Weights of a small contrastive audio-text model: 13.9M parameters, encoder norm rmsnorm.
Rows from block 4 of the audio encoder of a small contrastive audio-text model, named by matrix and row number. Rows with one number belong to one neuron. Each number is 50 + 12 x the weight over its row's rms, rounded and kept within 0 to 99. All counts start at 0.
After each neuron's rows are labels from the 100 clips, of 14848, where the neuron reaches its highest value: "peak on" is the class under the peak. Only what is clearly more common there than usual is listed. The data: synthesized solo parts of chorales (CocoChorales). In brackets: how many of the 100, against the usual share in percent.
# fc1: MLP up (encoder.blocks.4.mlp.fc1.weight, 256x128), inputs 64-127
# fc2: MLP down (encoder.blocks.4.mlp.fc2.weight, 128x256, transposed), outputs 64-127

fc1.232:57 25 59 56 52 33 54 62 48 45 36 43 42 52 43 43 50 52 66 38 45 45 59 50 73 51 53 43 52 53 42 46 45 19 52 41 55 55 62 24 55 63 54 64 60 35 38 41 21 37 41 69 42 68 44 39 51 44 69 41 47 51 23 60
fc2.232:55 52 72 32 46 58 48 50 32 60 47 63 44 73 51 39 53 51 41 75 40 61 62 55 58 38 43 41 42 52 60 72 56 41 44 59 55 47 53 45 56 56 50 47 28 50 53 43 34 53 49 65 44 29 41 14 43 58 67 50 62 49 56 41
peak on: B4 (30 vs 3.1); F#5 (25 vs 2.2)

fc1.84:38 29 50 51 50 36 69 53 50 31 48 49 41 51 63 41 47 59 54 49 49 63 50 35 54 61 47 53 53 31 51 73 50 32 37 52 51 63 40 69 71 73 47 51 63 66 55 48 55 47 24 41 58 54 56 63 41 41 44 19 42 62 41 54
fc2.84:55 49 49 44 60 71 52 46 55 60 65 44 50 62 46 35 38 46 29 66 43 52 36 71 44 37 59 55 33 40 60 53 73 45 45 59 23 44 51 66 39 43 34 30 67 39 39 67 62 37 19 29 43 58 59 49 50 75 66 60 56 56 49 63
peak on: C#5 (84 vs 3)

fc1.218:33 36 45 52 30 36 47 41 61 43 52 43 53 61 60 48 52 68 50 54 42 52 64 69 74 59 40 42 55 41 62 49 34 59 47 54 32 22 36 59 61 50 63 65 42 57 37 37 30 45 52 55 59 50 61 50 35 54 53 04 13 61 42 47
fc2.218:69 59 39 50 57 64 53 40 56 48 40 32 53 36 58 47 21 42 45 31 57 54 36 34 57 54 47 70 55 62 55 60 45 61 60 49 46 54 56 26 62 46 48 48 55 44 73 52 59 63 57 76 48 57 40 44 62 57 37 60 49 31 63 69
peak on: C#5 (26 vs 3)

fc1.63:44 41 43 41 53 49 44 54 45 68 52 37 43 37 50 41 50 45 56 32 28 35 58 50 56 42 47 37 51 55 84 78 48 57 63 37 50 43 45 47 60 54 42 56 77 52 65 39 60 76 50 36 56 56 53 51 20 45 64 56 42 33 51 53
fc2.63:68 40 30 63 38 44 41 62 35 47 50 62 65 43 43 41 49 78 47 38 51 45 67 50 50 37 53 45 46 53 55 35 45 54 45 57 44 52 55 40 33 39 60 53 24 60 69 60 34 55 54 40 43 32 53 57 54 51 47 79 54 44 33 44
peak on: C#4 (65 vs 3.2)

fc1.21:36 59 47 40 42 55 84 50 40 42 62 45 60 33 37 16 45 49 47 53 49 53 40 35 53 65 51 41 64 62 49 35 45 45 61 53 28 76 53 51 45 59 45 34 52 35 40 42 56 54 47 52 45 51 38 63 25 57 38 54 32 46 50 51
fc2.21:52 62 51 54 44 38 43 55 36 43 52 65 45 63 63 73 41 49 41 59 64 47 83 60 79 40 45 47 56 58 32 62 37 40 49 65 45 36 48 72 39 62 61 62 35 63 38 44 36 59 46 58 67 46 43 26 49 67 61 34 54 46 66 59
peak on: B4 (29 vs 3.1)

fc1.50:53 63 47 67 42 56 62 44 54 69 59 32 42 65 36 24 40 40 61 31 34 31 43 64 48 38 30 39 47 67 53 49 42 51 35 61 54 50 45 26 41 45 37 54 75 46 42 52 60 76 56 53 45 51 56 51 34 55 55 64 44 44 32 43
fc2.50:43 47 46 48 53 44 34 58 39 40 51 46 53 55 61 53 42 60 50 62 65 46 44 33 42 62 61 17 50 37 47 61 35 61 51 60 53 57 61 56 43 51 67 52 44 54 45 45 61 47 42 49 54 57 43 48 35 76 40 41 40 70 62 63
peak on: B4 (33 vs 3.1)

fc1.117:56 50 59 54 32 54 76 30 32 51 75 30 47 72 52 40 46 46 72 47 27 38 59 43 53 55 61 50 57 36 43 61 23 24 51 40 39 42 58 51 50 59 51 54 39 53 44 32 39 58 26 61 50 45 50 50 45 55 45 41 44 69 43 26
fc2.117:49 39 54 50 55 54 55 45 60 56 50 38 70 50 57 41 41 67 48 30 61 37 43 54 54 16 59 53 37 60 42 53 51 57 59 33 54 54 64 42 33 68 63 61 53 69 38 35 52 68 37 45 49 58 73 55 50 76 44 55 56 33 57 46
peak on: silence (100 vs 25.5)

fc1.188:46 65 52 59 39 59 43 31 65 68 59 40 40 64 59 69 30 55 61 50 48 29 59 39 51 43 49 59 43 29 55 88 38 30 57 57 49 44 52 50 79 62 47 32 64 40 51 51 49 57 50 50 58 49 67 60 59 62 72 60 43 43 38 41
fc2.188:45 47 46 49 75 24 48 83 49 34 40 62 52 65 44 61 42 41 35 60 86 52 45 51 54 52 54 52 48 55 39 38 55 43 66 63 51 58 53 63 34 47 42 37 37 53 64 57 39 61 60 53 53 48 29 43 70 35 52 43 39 48 45 73
peak on: A4 (30 vs 3.1)

fc1.87:54 76 44 66 33 17 67 39 65 30 55 31 57 47 51 19 47 59 53 52 65 46 59 59 63 63 64 65 49 39 48 47 48 35 44 46 71 54 46 43 51 56 50 48 63 43 16 68 48 61 24 63 45 54 27 43 55 53 40 39 51 58 47 48
fc2.87:47 52 53 66 60 37 59 44 45 49 52 33 40 57 65 59 57 58 52 42 42 30 56 62 96 45 50 60 47 55 35 62 48 76 48 41 50 43 46 55 51 45 43 44 42 76 56 19 49 52 38 39 25 42 42 53 50 65 59 62 57 50 53 32
peak on: B4 (30 vs 3.1)

fc1.19:40 74 46 37 40 34 57 54 53 63 73 28 46 36 62 61 57 66 57 48 49 49 43 46 56 47 67 32 63 36 45 61 63 49 48 50 31 51 43 70 47 70 36 40 38 54 70 60 62 61 36 26 49 44 36 67 30 39 46 51 33 39 33 51
fc2.19:68 46 32 44 60 66 46 38 55 52 54 76 67 85 43 26 46 47 34 51 50 68 51 52 33 52 48 65 62 50 65 41 45 45 56 51 55 59 68 40 34 50 67 55 61 33 39 66 31 58 49 61 63 50 66 47 61 52 68 47 53 57 83 48
peak on: C#5 (57 vs 3)

fc1.245:62 58 50 62 45 53 54 50 60 55 56 30 49 41 54 44 54 47 71 62 39 36 57 50 71 46 32 57 35 31 49 68 41 22 44 47 65 19 45 35 67 67 55 57 49 72 74 57 45 27 25 72 49 47 54 36 61 49 60 45 53 34 35 52
fc2.245:70 50 35 62 49 52 45 40 54 48 39 69 40 66 69 44 48 47 46 69 52 54 42 78 55 48 52 59 71 60 60 36 34 55 35 59 54 75 68 54 19 28 63 54 44 50 39 52 47 59 57 47 51 47 64 57 47 37 53 69 54 56 52 19
peak on: A4 (44 vs 3.1)

fc1.149:17 56 50 68 29 47 61 45 54 56 46 48 47 48 58 38 25 67 85 43 40 68 48 51 53 59 42 55 72 32 48 49 39 36 36 46 38 36 66 54 77 65 52 68 63 60 57 45 60 47 44 57 44 41 30 56 47 50 51 35 46 47 57 37
fc2.149:54 57 60 62 52 66 30 51 52 42 47 27 39 38 56 72 36 43 21 54 57 64 49 49 70 43 66 31 34 71 49 49 68 61 56 74 52 40 36 39 43 36 33 38 45 36 76 57 53 38 52 67 56 52 62 46 53 46 53 42 60 51 21 86
peak on: C#4 (76 vs 3.2)

fc1.80:59 39 34 43 44 49 44 69 56 31 51 44 40 62 39 53 45 40 44 37 56 53 65 47 49 30 49 59 75 31 42 47 36 48 40 70 47 52 57 46 65 44 66 48 31 68 69 42 23 63 45 50 52 54 42 30 48 34 55 28 46 63 53 36
fc2.80:57 74 60 32 49 45 40 43 30 64 45 48 45 35 52 67 56 59 46 23 37 59 46 43 42 36 44 47 52 59 51 40 80 47 44 46 44 34 33 55 25 45 35 34 52 42 63 75 40 62 51 52 61 60 67 32 33 41 48 68 58 33 35 54
peak on: silence (96 vs 25.5)

fc1.81:63 55 37 61 46 44 74 14 48 32 57 35 36 52 54 40 32 75 57 28 39 36 57 49 55 58 33 38 41 45 33 83 51 56 53 44 61 29 56 31 41 43 42 47 36 49 44 41 42 21 35 59 53 51 55 44 51 54 46 41 67 64 50 31
fc2.81:46 65 57 50 34 57 46 47 46 39 49 33 58 47 61 44 75 63 36 53 47 39 53 57 72 21 35 64 34 62 27 61 52 40 51 58 32 45 66 51 52 33 73 34 29 41 63 53 43 52 36 55 55 43 62 41 46 61 71 68 60 37 46 57
peak on: silence (64 vs 25.5)

fc1.17:51 66 48 83 51 52 46 76 69 49 50 21 42 51 44 36 35 58 55 56 63 46 55 70 56 70 38 70 53 63 50 39 52 48 52 64 51 68 58 56 44 58 35 50 69 34 45 43 59 69 57 58 54 61 47 68 54 45 41 54 50 66 44 39
fc2.17:39 37 64 39 63 43 56 71 49 49 64 24 40 48 52 60 56 81 42 57 57 70 57 66 63 56 25 30 61 33 52 35 62 37 46 83 58 27 59 54 71 40 48 48 30 76 46 67 49 58 35 52 44 42 63 51 45 40 61 38 44 48 36 65
peak on: A4 (38 vs 3.1)

fc1.200:60 62 49 33 37 36 39 47 43 52 41 55 22 62 49 47 58 60 44 64 53 62 50 51 39 48 48 48 51 44 64 46 39 69 39 53 24 49 33 49 58 42 43 52 49 46 66 48 61 40 56 45 62 53 50 40 42 32 33 38 61 56 47 43
fc2.200:83 32 51 45 44 70 51 61 60 68 45 59 63 73 52 38 44 44 48 37 24 39 60 59 51 44 49 47 51 48 45 45 55 29 35 25 62 52 51 52 48 45 61 64 43 76 35 45 37 64 48 49 46 43 47 26 59 53 55 44 53 65 44 51
peak on: D4 (35 vs 3.8)

fc1.113:47 60 40 63 38 33 74 43 50 38 50 49 50 55 40 25 31 59 68 50 40 29 60 46 71 54 63 46 49 59 59 58 25 48 44 45 43 40 55 27 57 68 65 63 65 36 42 55 41 47 29 70 54 50 40 76 46 59 59 36 60 45 71 22
fc2.113:46 31 32 47 59 54 43 58 60 38 56 45 42 48 56 43 49 37 50 40 47 43 66 59 67 34 45 42 55 43 60 44 48 72 48 33 49 57 46 71 64 40 63 58 48 68 55 38 50 75 57 11 36 45 49 46 54 50 53 61 49 68 50 65
peak on: B4 (71 vs 3.1)

fc1.242:56 62 47 73 37 45 56 48 53 42 65 11 43 59 38 46 42 65 46 53 57 35 66 65 51 54 30 55 48 52 41 64 44 44 37 56 49 53 48 35 49 65 44 41 52 57 38 59 71 52 43 44 47 60 49 69 42 36 57 52 54 44 26 41
fc2.242:62 52 55 53 43 54 46 38 26 47 65 46 35 46 46 69 46 50 40 66 47 64 39 64 66 34 66 33 56 67 62 31 58 52 42 72 55 34 41 58 59 37 58 45 62 19 39 74 46 51 51 56 50 42 85 36 39 56 68 54 61 54 29 45
peak on: A4 (35 vs 3.1); E4 (32 vs 2.5)

fc1.231:66 70 35 41 51 50 51 49 60 57 46 50 54 49 44 49 55 65 36 73 51 49 51 43 55 73 55 45 45 40 63 46 65 57 30 33 50 52 43 66 53 44 40 60 50 39 43 37 42 23 44 21 57 32 65 47 21 49 50 50 30 65 59 60
fc2.231:60 56 49 48 50 54 37 56 29 54 73 38 59 50 57 44 54 60 43 36 51 57 69 28 67 39 61 61 38 50 39 59 58 44 57 58 42 52 76 66 37 36 58 49 22 48 47 54 44 55 43 51 48 77 34 41 80 53 57 54 47 43 35 62
peak on: B4 (54 vs 3.1)

fc1.193:51 27 43 38 45 61 60 45 29 39 74 44 53 48 46 54 64 46 59 30 38 34 47 50 76 42 70 49 38 44 75 50 44 44 38 37 54 50 18 33 41 33 53 78 63 58 56 43 36 66 49 63 44 69 69 39 44 43 55 54 25 42 41 32
fc2.193:69 53 51 58 41 46 39 65 50 39 59 78 37 46 31 60 38 45 40 73 51 69 56 49 57 66 61 55 50 46 49 26 53 40 46 61 72 40 57 51 66 42 56 39 22 41 52 60 23 46 39 58 55 37 38 49 55 57 42 46 66 56 62 54
peak on: C#5 (38 vs 3)

fc1.45:35 73 39 52 44 41 56 37 47 66 38 68 52 56 47 49 53 72 58 66 33 41 57 56 63 46 47 37 75 59 43 63 42 49 42 54 66 36 54 62 68 42 23 64 37 48 41 28 39 48 33 38 65 64 46 54 53 39 58 55 46 61 51 50
fc2.45:63 60 33 41 40 54 45 31 81 38 59 61 42 28 57 36 55 68 30 54 54 66 39 78 74 57 40 47 37 38 62 43 65 54 46 74 36 60 66 61 53 39 55 43 39 45 52 64 37 37 44 50 57 46 46 29 37 44 44 49 57 37 51 68
peak on: C#4 (28 vs 3.2)

fc1.127:54 62 66 51 51 47 36 33 46 58 51 60 26 32 51 30 53 37 61 72 42 50 55 51 61 53 54 36 54 52 49 40 48 59 63 47 59 42 65 32 51 46 41 60 60 31 32 34 50 60 28 35 50 44 38 72 42 41 47 51 50 75 73 48
fc2.127:38 50 47 58 58 68 44 58 67 47 29 27 65 23 65 70 80 55 55 61 42 63 38 28 47 46 77 55 54 33 55 54 57 62 58 75 55 39 49 38 50 40 38 51 50 40 82 40 66 28 53 55 54 40 42 41 55 56 53 36 37 33 41 55
peak on: D4 (57 vs 3.8); E4 (26 vs 2.5)