python train.py --encoder_arch="swin" --model="contrastive audio-text model" --dataset="synthesized solo parts of chorales (CocoChorales)" --train_examples=39062 --n_mels=64 --hop_length=320 --input="log_mel" --spec_augment=true --win_length=400 --tokenizer="word" --vocab_size=56 --loss="sigmoid" --embed_dim=256 --encoder_norm="rmsnorm" --encoder_norm_position="pre" --encoder_activation="gelu" --encoder_mlp_ratio=2 --encoder_head_dim=32 --encoder_fused_qkv=true --encoder_bias="all" --encoder_qk_norm=false --encoder_layer_scale_init=0.1 --encoder_parallel_block=false --encoder_inner_norm=true --encoder_patch_size=[4, 4] --encoder_conv_stem=false --encoder_depths=[2, 4, 2] --encoder_widths=[64, 128, 256] --text_encoder_causal=true --text_encoder_width=256 --text_encoder_layers=12 --text_encoder_norm="layernorm" --text_encoder_norm_position="pre" --text_encoder_activation="relu" --text_encoder_mlp_ratio=6 --text_encoder_head_dim=64 --text_encoder_fused_qkv=false --text_encoder_bias="all" --text_encoder_qk_norm=true --text_encoder_parallel_block=false --text_encoder_inner_norm=true --text_encoder_kv_group_size=2 --text_encoder_positions="rope" --init="xavier_uniform" --residual_init="scaled_by_depth" --optimizer="adamw" --lr=0.00092 --beta1=0.9 --beta2=0.95 --eps=1e-06 --grad_clip=0.5 --steps=10100 --batch_size=512 --epochs=132.4 --lr_schedule="wsd_sqrt" --decay_fraction=0.2 --final_lr_fraction=0 --warmup_steps=500 --weight_decay=0.1
Rows from block 2 of the text encoder of a small contrastive audio-text model, named by matrix and row number. Rows with one number belong to one neuron. Each number is 128 + 32 x the weight over its row's rms, rounded and kept within 0 to 255. All counts start at 0. Numbers have three digits each. After the name is the row's rms in percent of the matrix's.
After each neuron's rows are labels from the 100 texts, of 14848, where the neuron reaches its highest value: "fires on" is the input token at the peak. Only what is clearly more common there than usual is listed. The data: synthesized solo parts of chorales (CocoChorales).
# fc1: MLP up (text_encoder.blocks.2.mlp.fc1.weight, 1536x256), inputs 104-155
# fc2: MLP down (text_encoder.blocks.2.mlp.fc2.weight, 256x1536, transposed), outputs 104-155

fc1.467 102:094138120147141132192168128084146124183125132107082152133123156129181126121092110114115155115155104139100167143100112150137195082130105119109133096089168167
fc2.467 109:089170120105119115148105173150102129145098114130097087176156130120160117142159146101103106121070158181131144108137078116113176091136095133101083118078097115
fires on: "g3"

fc1.41 098:183148119131097090102136119102099110120143109156140165083086123164114144116101097156126096143172146066103158156148155185120110133188153200158209121160108175
fc2.41 099:128061055128079076113119126165129128156184080176115158085126066141120144143058104122174061164113123109107146167113147144165190140164099145129157124091070115
fires on: "<end>"; "3"

fc1.583 115:071177126141116182126146145057167147129091082160174133108160168086154170108057127127110175091173162143156156124122131174079111124162127086142110078103175122
fc2.583 128:100138109101164186131125162074091141112106135133126114085114197079140153154080135102071192097157122141135104114133102165051119105175093069164083111094136107
fires on: "#"; "g"

fc1.658 110:096087130158158161140208078077082168167096151142127144113139094182135149137109085141111120111169087130084206102093106140127058165178177121066137132097130193
fc2.658 110:089121157133155171177113080122059141195110160098122130107135130161148132119128147159094141110152099100111168168065104110108110181170174141092160137116090162
fires on: "#"

fc1.680 099:156140140142158171140153142149169146175120091134144159106120195083190110079078111090164114078163136147146136178040067145082183128149136144115149101117156108
fc2.680 105:167185125138143116097147149140138130147128099109081116141124168066188145128125134052140136116116141198137146131113083152110123054169078097172129128087180097
fires on: "g3"

fc1.119 103:166124148140130139171121093139143151173183133069130140124143142085169166110127135107151093144163122133100132074104127125181087152110110145124154188161118120
fc2.119 119:148104184141125143166189096102129169190112120086170093148141138122137174110136109098103118118186112171119182160086133130095111116109172119126142140117128135
fires on: "#"; "b3"

fc1.623 078:105153171130144119176157114099151176119101135119162160151149145128117174147064075149148172162195115037100168099127130150095103096108154142121126108160140135
fc2.623 095:099135155164160115182178141103152110202077133156123129177139153119147155117071060162127146151162186075081192086115145117184086141137193137151138143150151131
fires on: "a"

fc1.662 121:136172145124099117158135136079102124174140069050194136176126130120177163097135134172111120160114077058136134131142161146075146133132187129142106135137120096
fc2.662 109:169161188090141148079149135136053105140167137065144123133154101105109140125157196184102168118112103071123066131152171131113145107161147123168087173146132132
fires on: "5"

fc1.329 095:113213139136135165115115136130221095080131157154137158102103101087070103095101167121144170142157191138103132110117139123109089222153112072181127104169108090
fc2.329 089:114156101153180168094120100134134157060122156137152161132156192101153109132140148152069136126166197180100106096145114140093093165156105073160068104150127116
fires on: "#"; "g"

fc1.379 052:172131096142146117125139101127173150174070171094149173163128108116107100159105096124186153115136082121127155161094099150134133133110187143158174108139176092
fc2.379 053:155141123199153078142138137108186132188104124157133097154111163143151121187093124096152122160159135149118142122127132170191146084173153143104117112103213094
fires on: "f"

fc1.307 133:155198182092137150100098085168114102122139080081068166167094175144103120105124102124124175120163172123100150124090117083111124123080137211118170159127099159
fc2.307 127:166186117062109102098138116150076088141152121120114172128150166164126136128168128122126126109133104085119105121105106092104163141087118127087140132143115185
fires on: "a4"

fc1.738 095:151143145149147193190131078116159128137168164084126152121112076113107078136106181139156156127128099118151172205100217148092147108127113123129212110125133133
fc2.738 091:132134134181156183150100125164182103124150175146128102117131133117107071136138177102145102144122170122177180096116183095139091087156116158134176109132159139
fires on: "3"; "<end>"; "f"

fc1.706 085:157077150158145122087141149089182125173112140150090152111049138135182127139081127109090116112176109163165116109157061153183121096150121144130111134155164132
fc2.706 092:192113154153148110104139133147135162173109113152133156089093182098187146127124074101087081158164117188118143081099049171145168093128138134152035173125132125
fires on: "#"; "<end>"

fc1.383 093:150134121134133141161144165092143142171160217108120121151115105113091125120138161112163114168165134157134179160089100163139189089127159138140176149120123137
fc2.383 103:137128128128120110156133115087172109159167171115135114153116146160145105138144159101192111120169154137115151172099115095178102087098124128102218136106181167
fires on: "f"; "5"

fc1.393 109:070140167133119156175141115078167097188122147208099159094147122135100136133137119103061120093141133141171200122136110125137081126160220164083126143151093116
fc2.393 121:057129128100156155152077113111163072152110133138091144124130141142126134102077108143133114055141124113127113102081089155113117149125159168083120158135080107
fires on: "<end>"

fc1.185 089:210118119185133172168124068093133172112129156114170171120141112182137152132133128087129177136163075068149172109141127140051110151141152137099110120159171129
fc2.185 086:128138108171094129138150083101099162108156117093097133153116089152098129159085149133141160135126081099095140147143172138091148143181166163101130106117103136
fires on: "3"; "c5"; "d3"

fc1.639 111:163161174097127121090125107144102111129135098091103169181110167142119159110085069095114117130190153144062138115093073126129110132079142171089155157131124122
fc2.639 121:181176124091098085077183132126088109165134105119120160121153191120120176127133077090107137105159114106105121100109095111156136132091106116113127158128165151
fires on: "a4"

fc1.546 193:122179134186148121136101130109108101113194112089158154134092094196072145161198173137115153177145130122066134135137125140117097111150079128109142118144154140
fc2.546 137:158163128181117110157096170134119150103191123098167186113102080170047136162164134138088141131156115142114148134143115103076134075139077141118160100166125129
fires on: "<end>"

fc1.432 110:096194098126197153193153128110131164165120109129173136129194185097190113082092130126198127087148081149113136147054119147085159131183093127128142091091196103
fc2.432 116:131156138087161167165156121135067142142135120108111115142135130107150148122075159123160142102092117167122147190108143132083152078213084117186148122042129130
fires on: "g3"

fc1.674 098:131212193082140155124092087157143120090136097080111147160118159117117101131099087160142172145140167111083165157092141101112118140103128205160176132130104124
fc2.674 101:137195116084115128138158120124092084139153116121105160138156160154122127120136120115137112110145118100101110118102123096115183142114118133073171112154107175
fires on: "a4"

fc1.442 084:126137150165184127162155160102147151159163121091163163116099185102127171112091079082114126122180145165101133134033087163133123052179119166124146122196180145
fc2.442 079:169053119120135086077149170137135129129152054167132119107080144141141148157101103075138105110105095146094110147099056124105153042116129146132095125111155140
fires on: "<end>"

fc1.435 095:166101114186172145186161070149130130151109210094176135194151118084142142142106184148142157102172113148114204127116151150109123133120090095113162126114202132
fc2.435 097:139141104157181136172178119140133193175135168107119104170130159117177140145086169129146123151161170162108167143113159137147135112200087094144147131092123160
fires on: "f"

fc1.335 087:106142153193169167128118069095183139134132160079122096160105090084134105121119173108150139161141165129115101107131153163116126133155143115109179140186105145
fc2.335 074:081118124106115178130123074079154179159120078113131122189152175200159093127145149110103175148073130100132148136086144170123115131102134115105099119095158154
fires on: "<end>"; "c5"

fc1.268 102:083162186146115141140139132119215121147132097133096129136097135100091146135112090136106145152184141109126173097125169159150101107116146171097196148150110107
fc2.268 117:105113133174131147186165131120174088186133117152128150155109135112113120157075097146109099159145169066130174101121166126157099143109180130113161123159118138
fires on: "a"; "3"

fc1.295 116:113101122090098107174124108149175129164101064163111141170137129098128170126077047127158105138148120016143138103124155147171104120104167139085142172198098147
fc2.295 123:120085116149104131157161137159134128172087137146119081191109097091134133152112106164121098137097162055173157105205185102161092136084174163119129152128099142
fires on: "a"

fc1.586 119:142183160079133126097138097145101120120116109086119162166113176151096122128102087137085141118172166120056155110123083116106130132072123166115167165127110142
fc2.586 121:169164106083103088090167131136078087153129126135111160115144179145120142156145092118117132096142108086115109109119099098138148145093111117086141145123150169
fires on: "a4"

fc1.470 095:105177125135188183167150114148129152157185159053116083135186143109113117092135162129160198060116116151096158153105124080110160105130113146054128136116162100
fc2.470 100:117171145156186141197114128140130105119187117114074099163139090112120116098124122091162108096130128164110105155052145043136162072181085140106235117116160159
fires on: "g3"; "#"

fc1.301 048:139121109161138130195117124095121101183143122130132161160144157082104107132004101089140200130139142125129118164107108101104149124127157146129154110108134148
fc2.301 055:088119115123128182172161146108134110171116070192080082133127138081187137111036097070164086153155131165121168153106166158142170131199144148124166061092130117
fires on: "f"

fc1.47 091:130152117165123150136106085093173142075087170093202136140141105129125098099122137116167131165187170116100178091131138148083087152133122063120112079187174094
fc2.47 088:123107121147158127111155061147126176050136109080184119150129127144109094140132132143103155144158164113089127097107155208096104153168121108095114111148201143
fires on: "5"; "d4"

fc1.205 129:172098166127113101127114148108126114163147105161149205078119156155173157119110084099145063098144080153116113125077045129159113148150124202119108155167118159
fc2.205 137:158103159153147115109103109096123122188162113170144167056092151139201138125114100087140054111158081157112143136090043115146142098145134203137132182136141146
fires on: "#"

fc1.212 101:109093144129142175154161123156150165126054126123092140160101152071125150107019059187125163130170135053099155135162179142151104137107200161145121153186093123
fc2.212 101:093099143092129122156142116168137106132078131143108104181108093105117119114083071165151118111095120091149120068171157123166091137069190173151131200186073137
fires on: "3"

fc1.684 098:120146113127144107166142137136192147167119107157120150185109118081110165126075076133153112168160084055111137126116172167130091087114192124097137132198126141
fc2.684 116:115117128141119123143169173139147119199079107154123100172120136086136155161094083144126112129124176060163168093185171110172075107091198168129118160130119125
fires on: "a"

fc1.239 071:144152123169166164171158141084157179144146163147157127125117123147129096136091092098118104132213114169086161168129130149077180105138136082102133102171126103
fc2.239 064:108125083089086085109134165104145138142135125168093139105128101161152096144173066081160120154143125180174060150082129089133169101112091125099165086147141152
fires on: "3"; "d"

fc1.451 085:142151129083181177196154105117144083195172190102115134107154129092119131106085138104187170062160113153126177131071107117131146127144116188116171146089123141
fc2.451 101:106131121156170204186133135130123096157113119122115077122153132087156112099071141088209092089183132164133130152054144098111107086199128184115200118101146128
fires on: "g3"; "f"; "5"

fc1.258 122:143191187103116119099118112173099087124117072080073162153099176135084133102095075116107148125175170112085137138096104067127143130114148217117151166142094165
fc2.258 118:171187118070105093093144116142075090148147120125118172128162164162115141129163118105120129101142097085122107117100105088117154130098104131087140134143130177
fires on: "a4"

fc1.417 074:143150111176163152145166132052132114123089125120123183103088133151073115154049134112100186127207086138123118113154146202087139129104116102116170099132108131
fc2.417 065:133122080119117125120211168110116127171119104180119134128084141132124110135065076092113164140160135115133140121150112142107160121177165098153149042083139147
fires on: "<end>"; "4"

fc1.763 121:140111161183156101206124074137138156167160158056168114200149158103153149145114124168150141159150093086056175113104171139168084080109108149130161177148151130
fc2.763 129:162127130173170097184144113136133180206130174096166106194115131143157144155116157136127125159166141135103166141094156101124108078142126144148175145115138199
fires on: "a"

fc1.70 108:119169162151170126157112124069132113133146175130129173116116090153084091155127115139178153080151065147156153128041096091124126155129134174082176082157163148
fc2.70 113:120099112167139158140121109135102113109110123173121122079160094155103062137129085093105110109139139136167150068136101059114110153151149194074143082129144162
fires on: "3"; "<end>"; "#"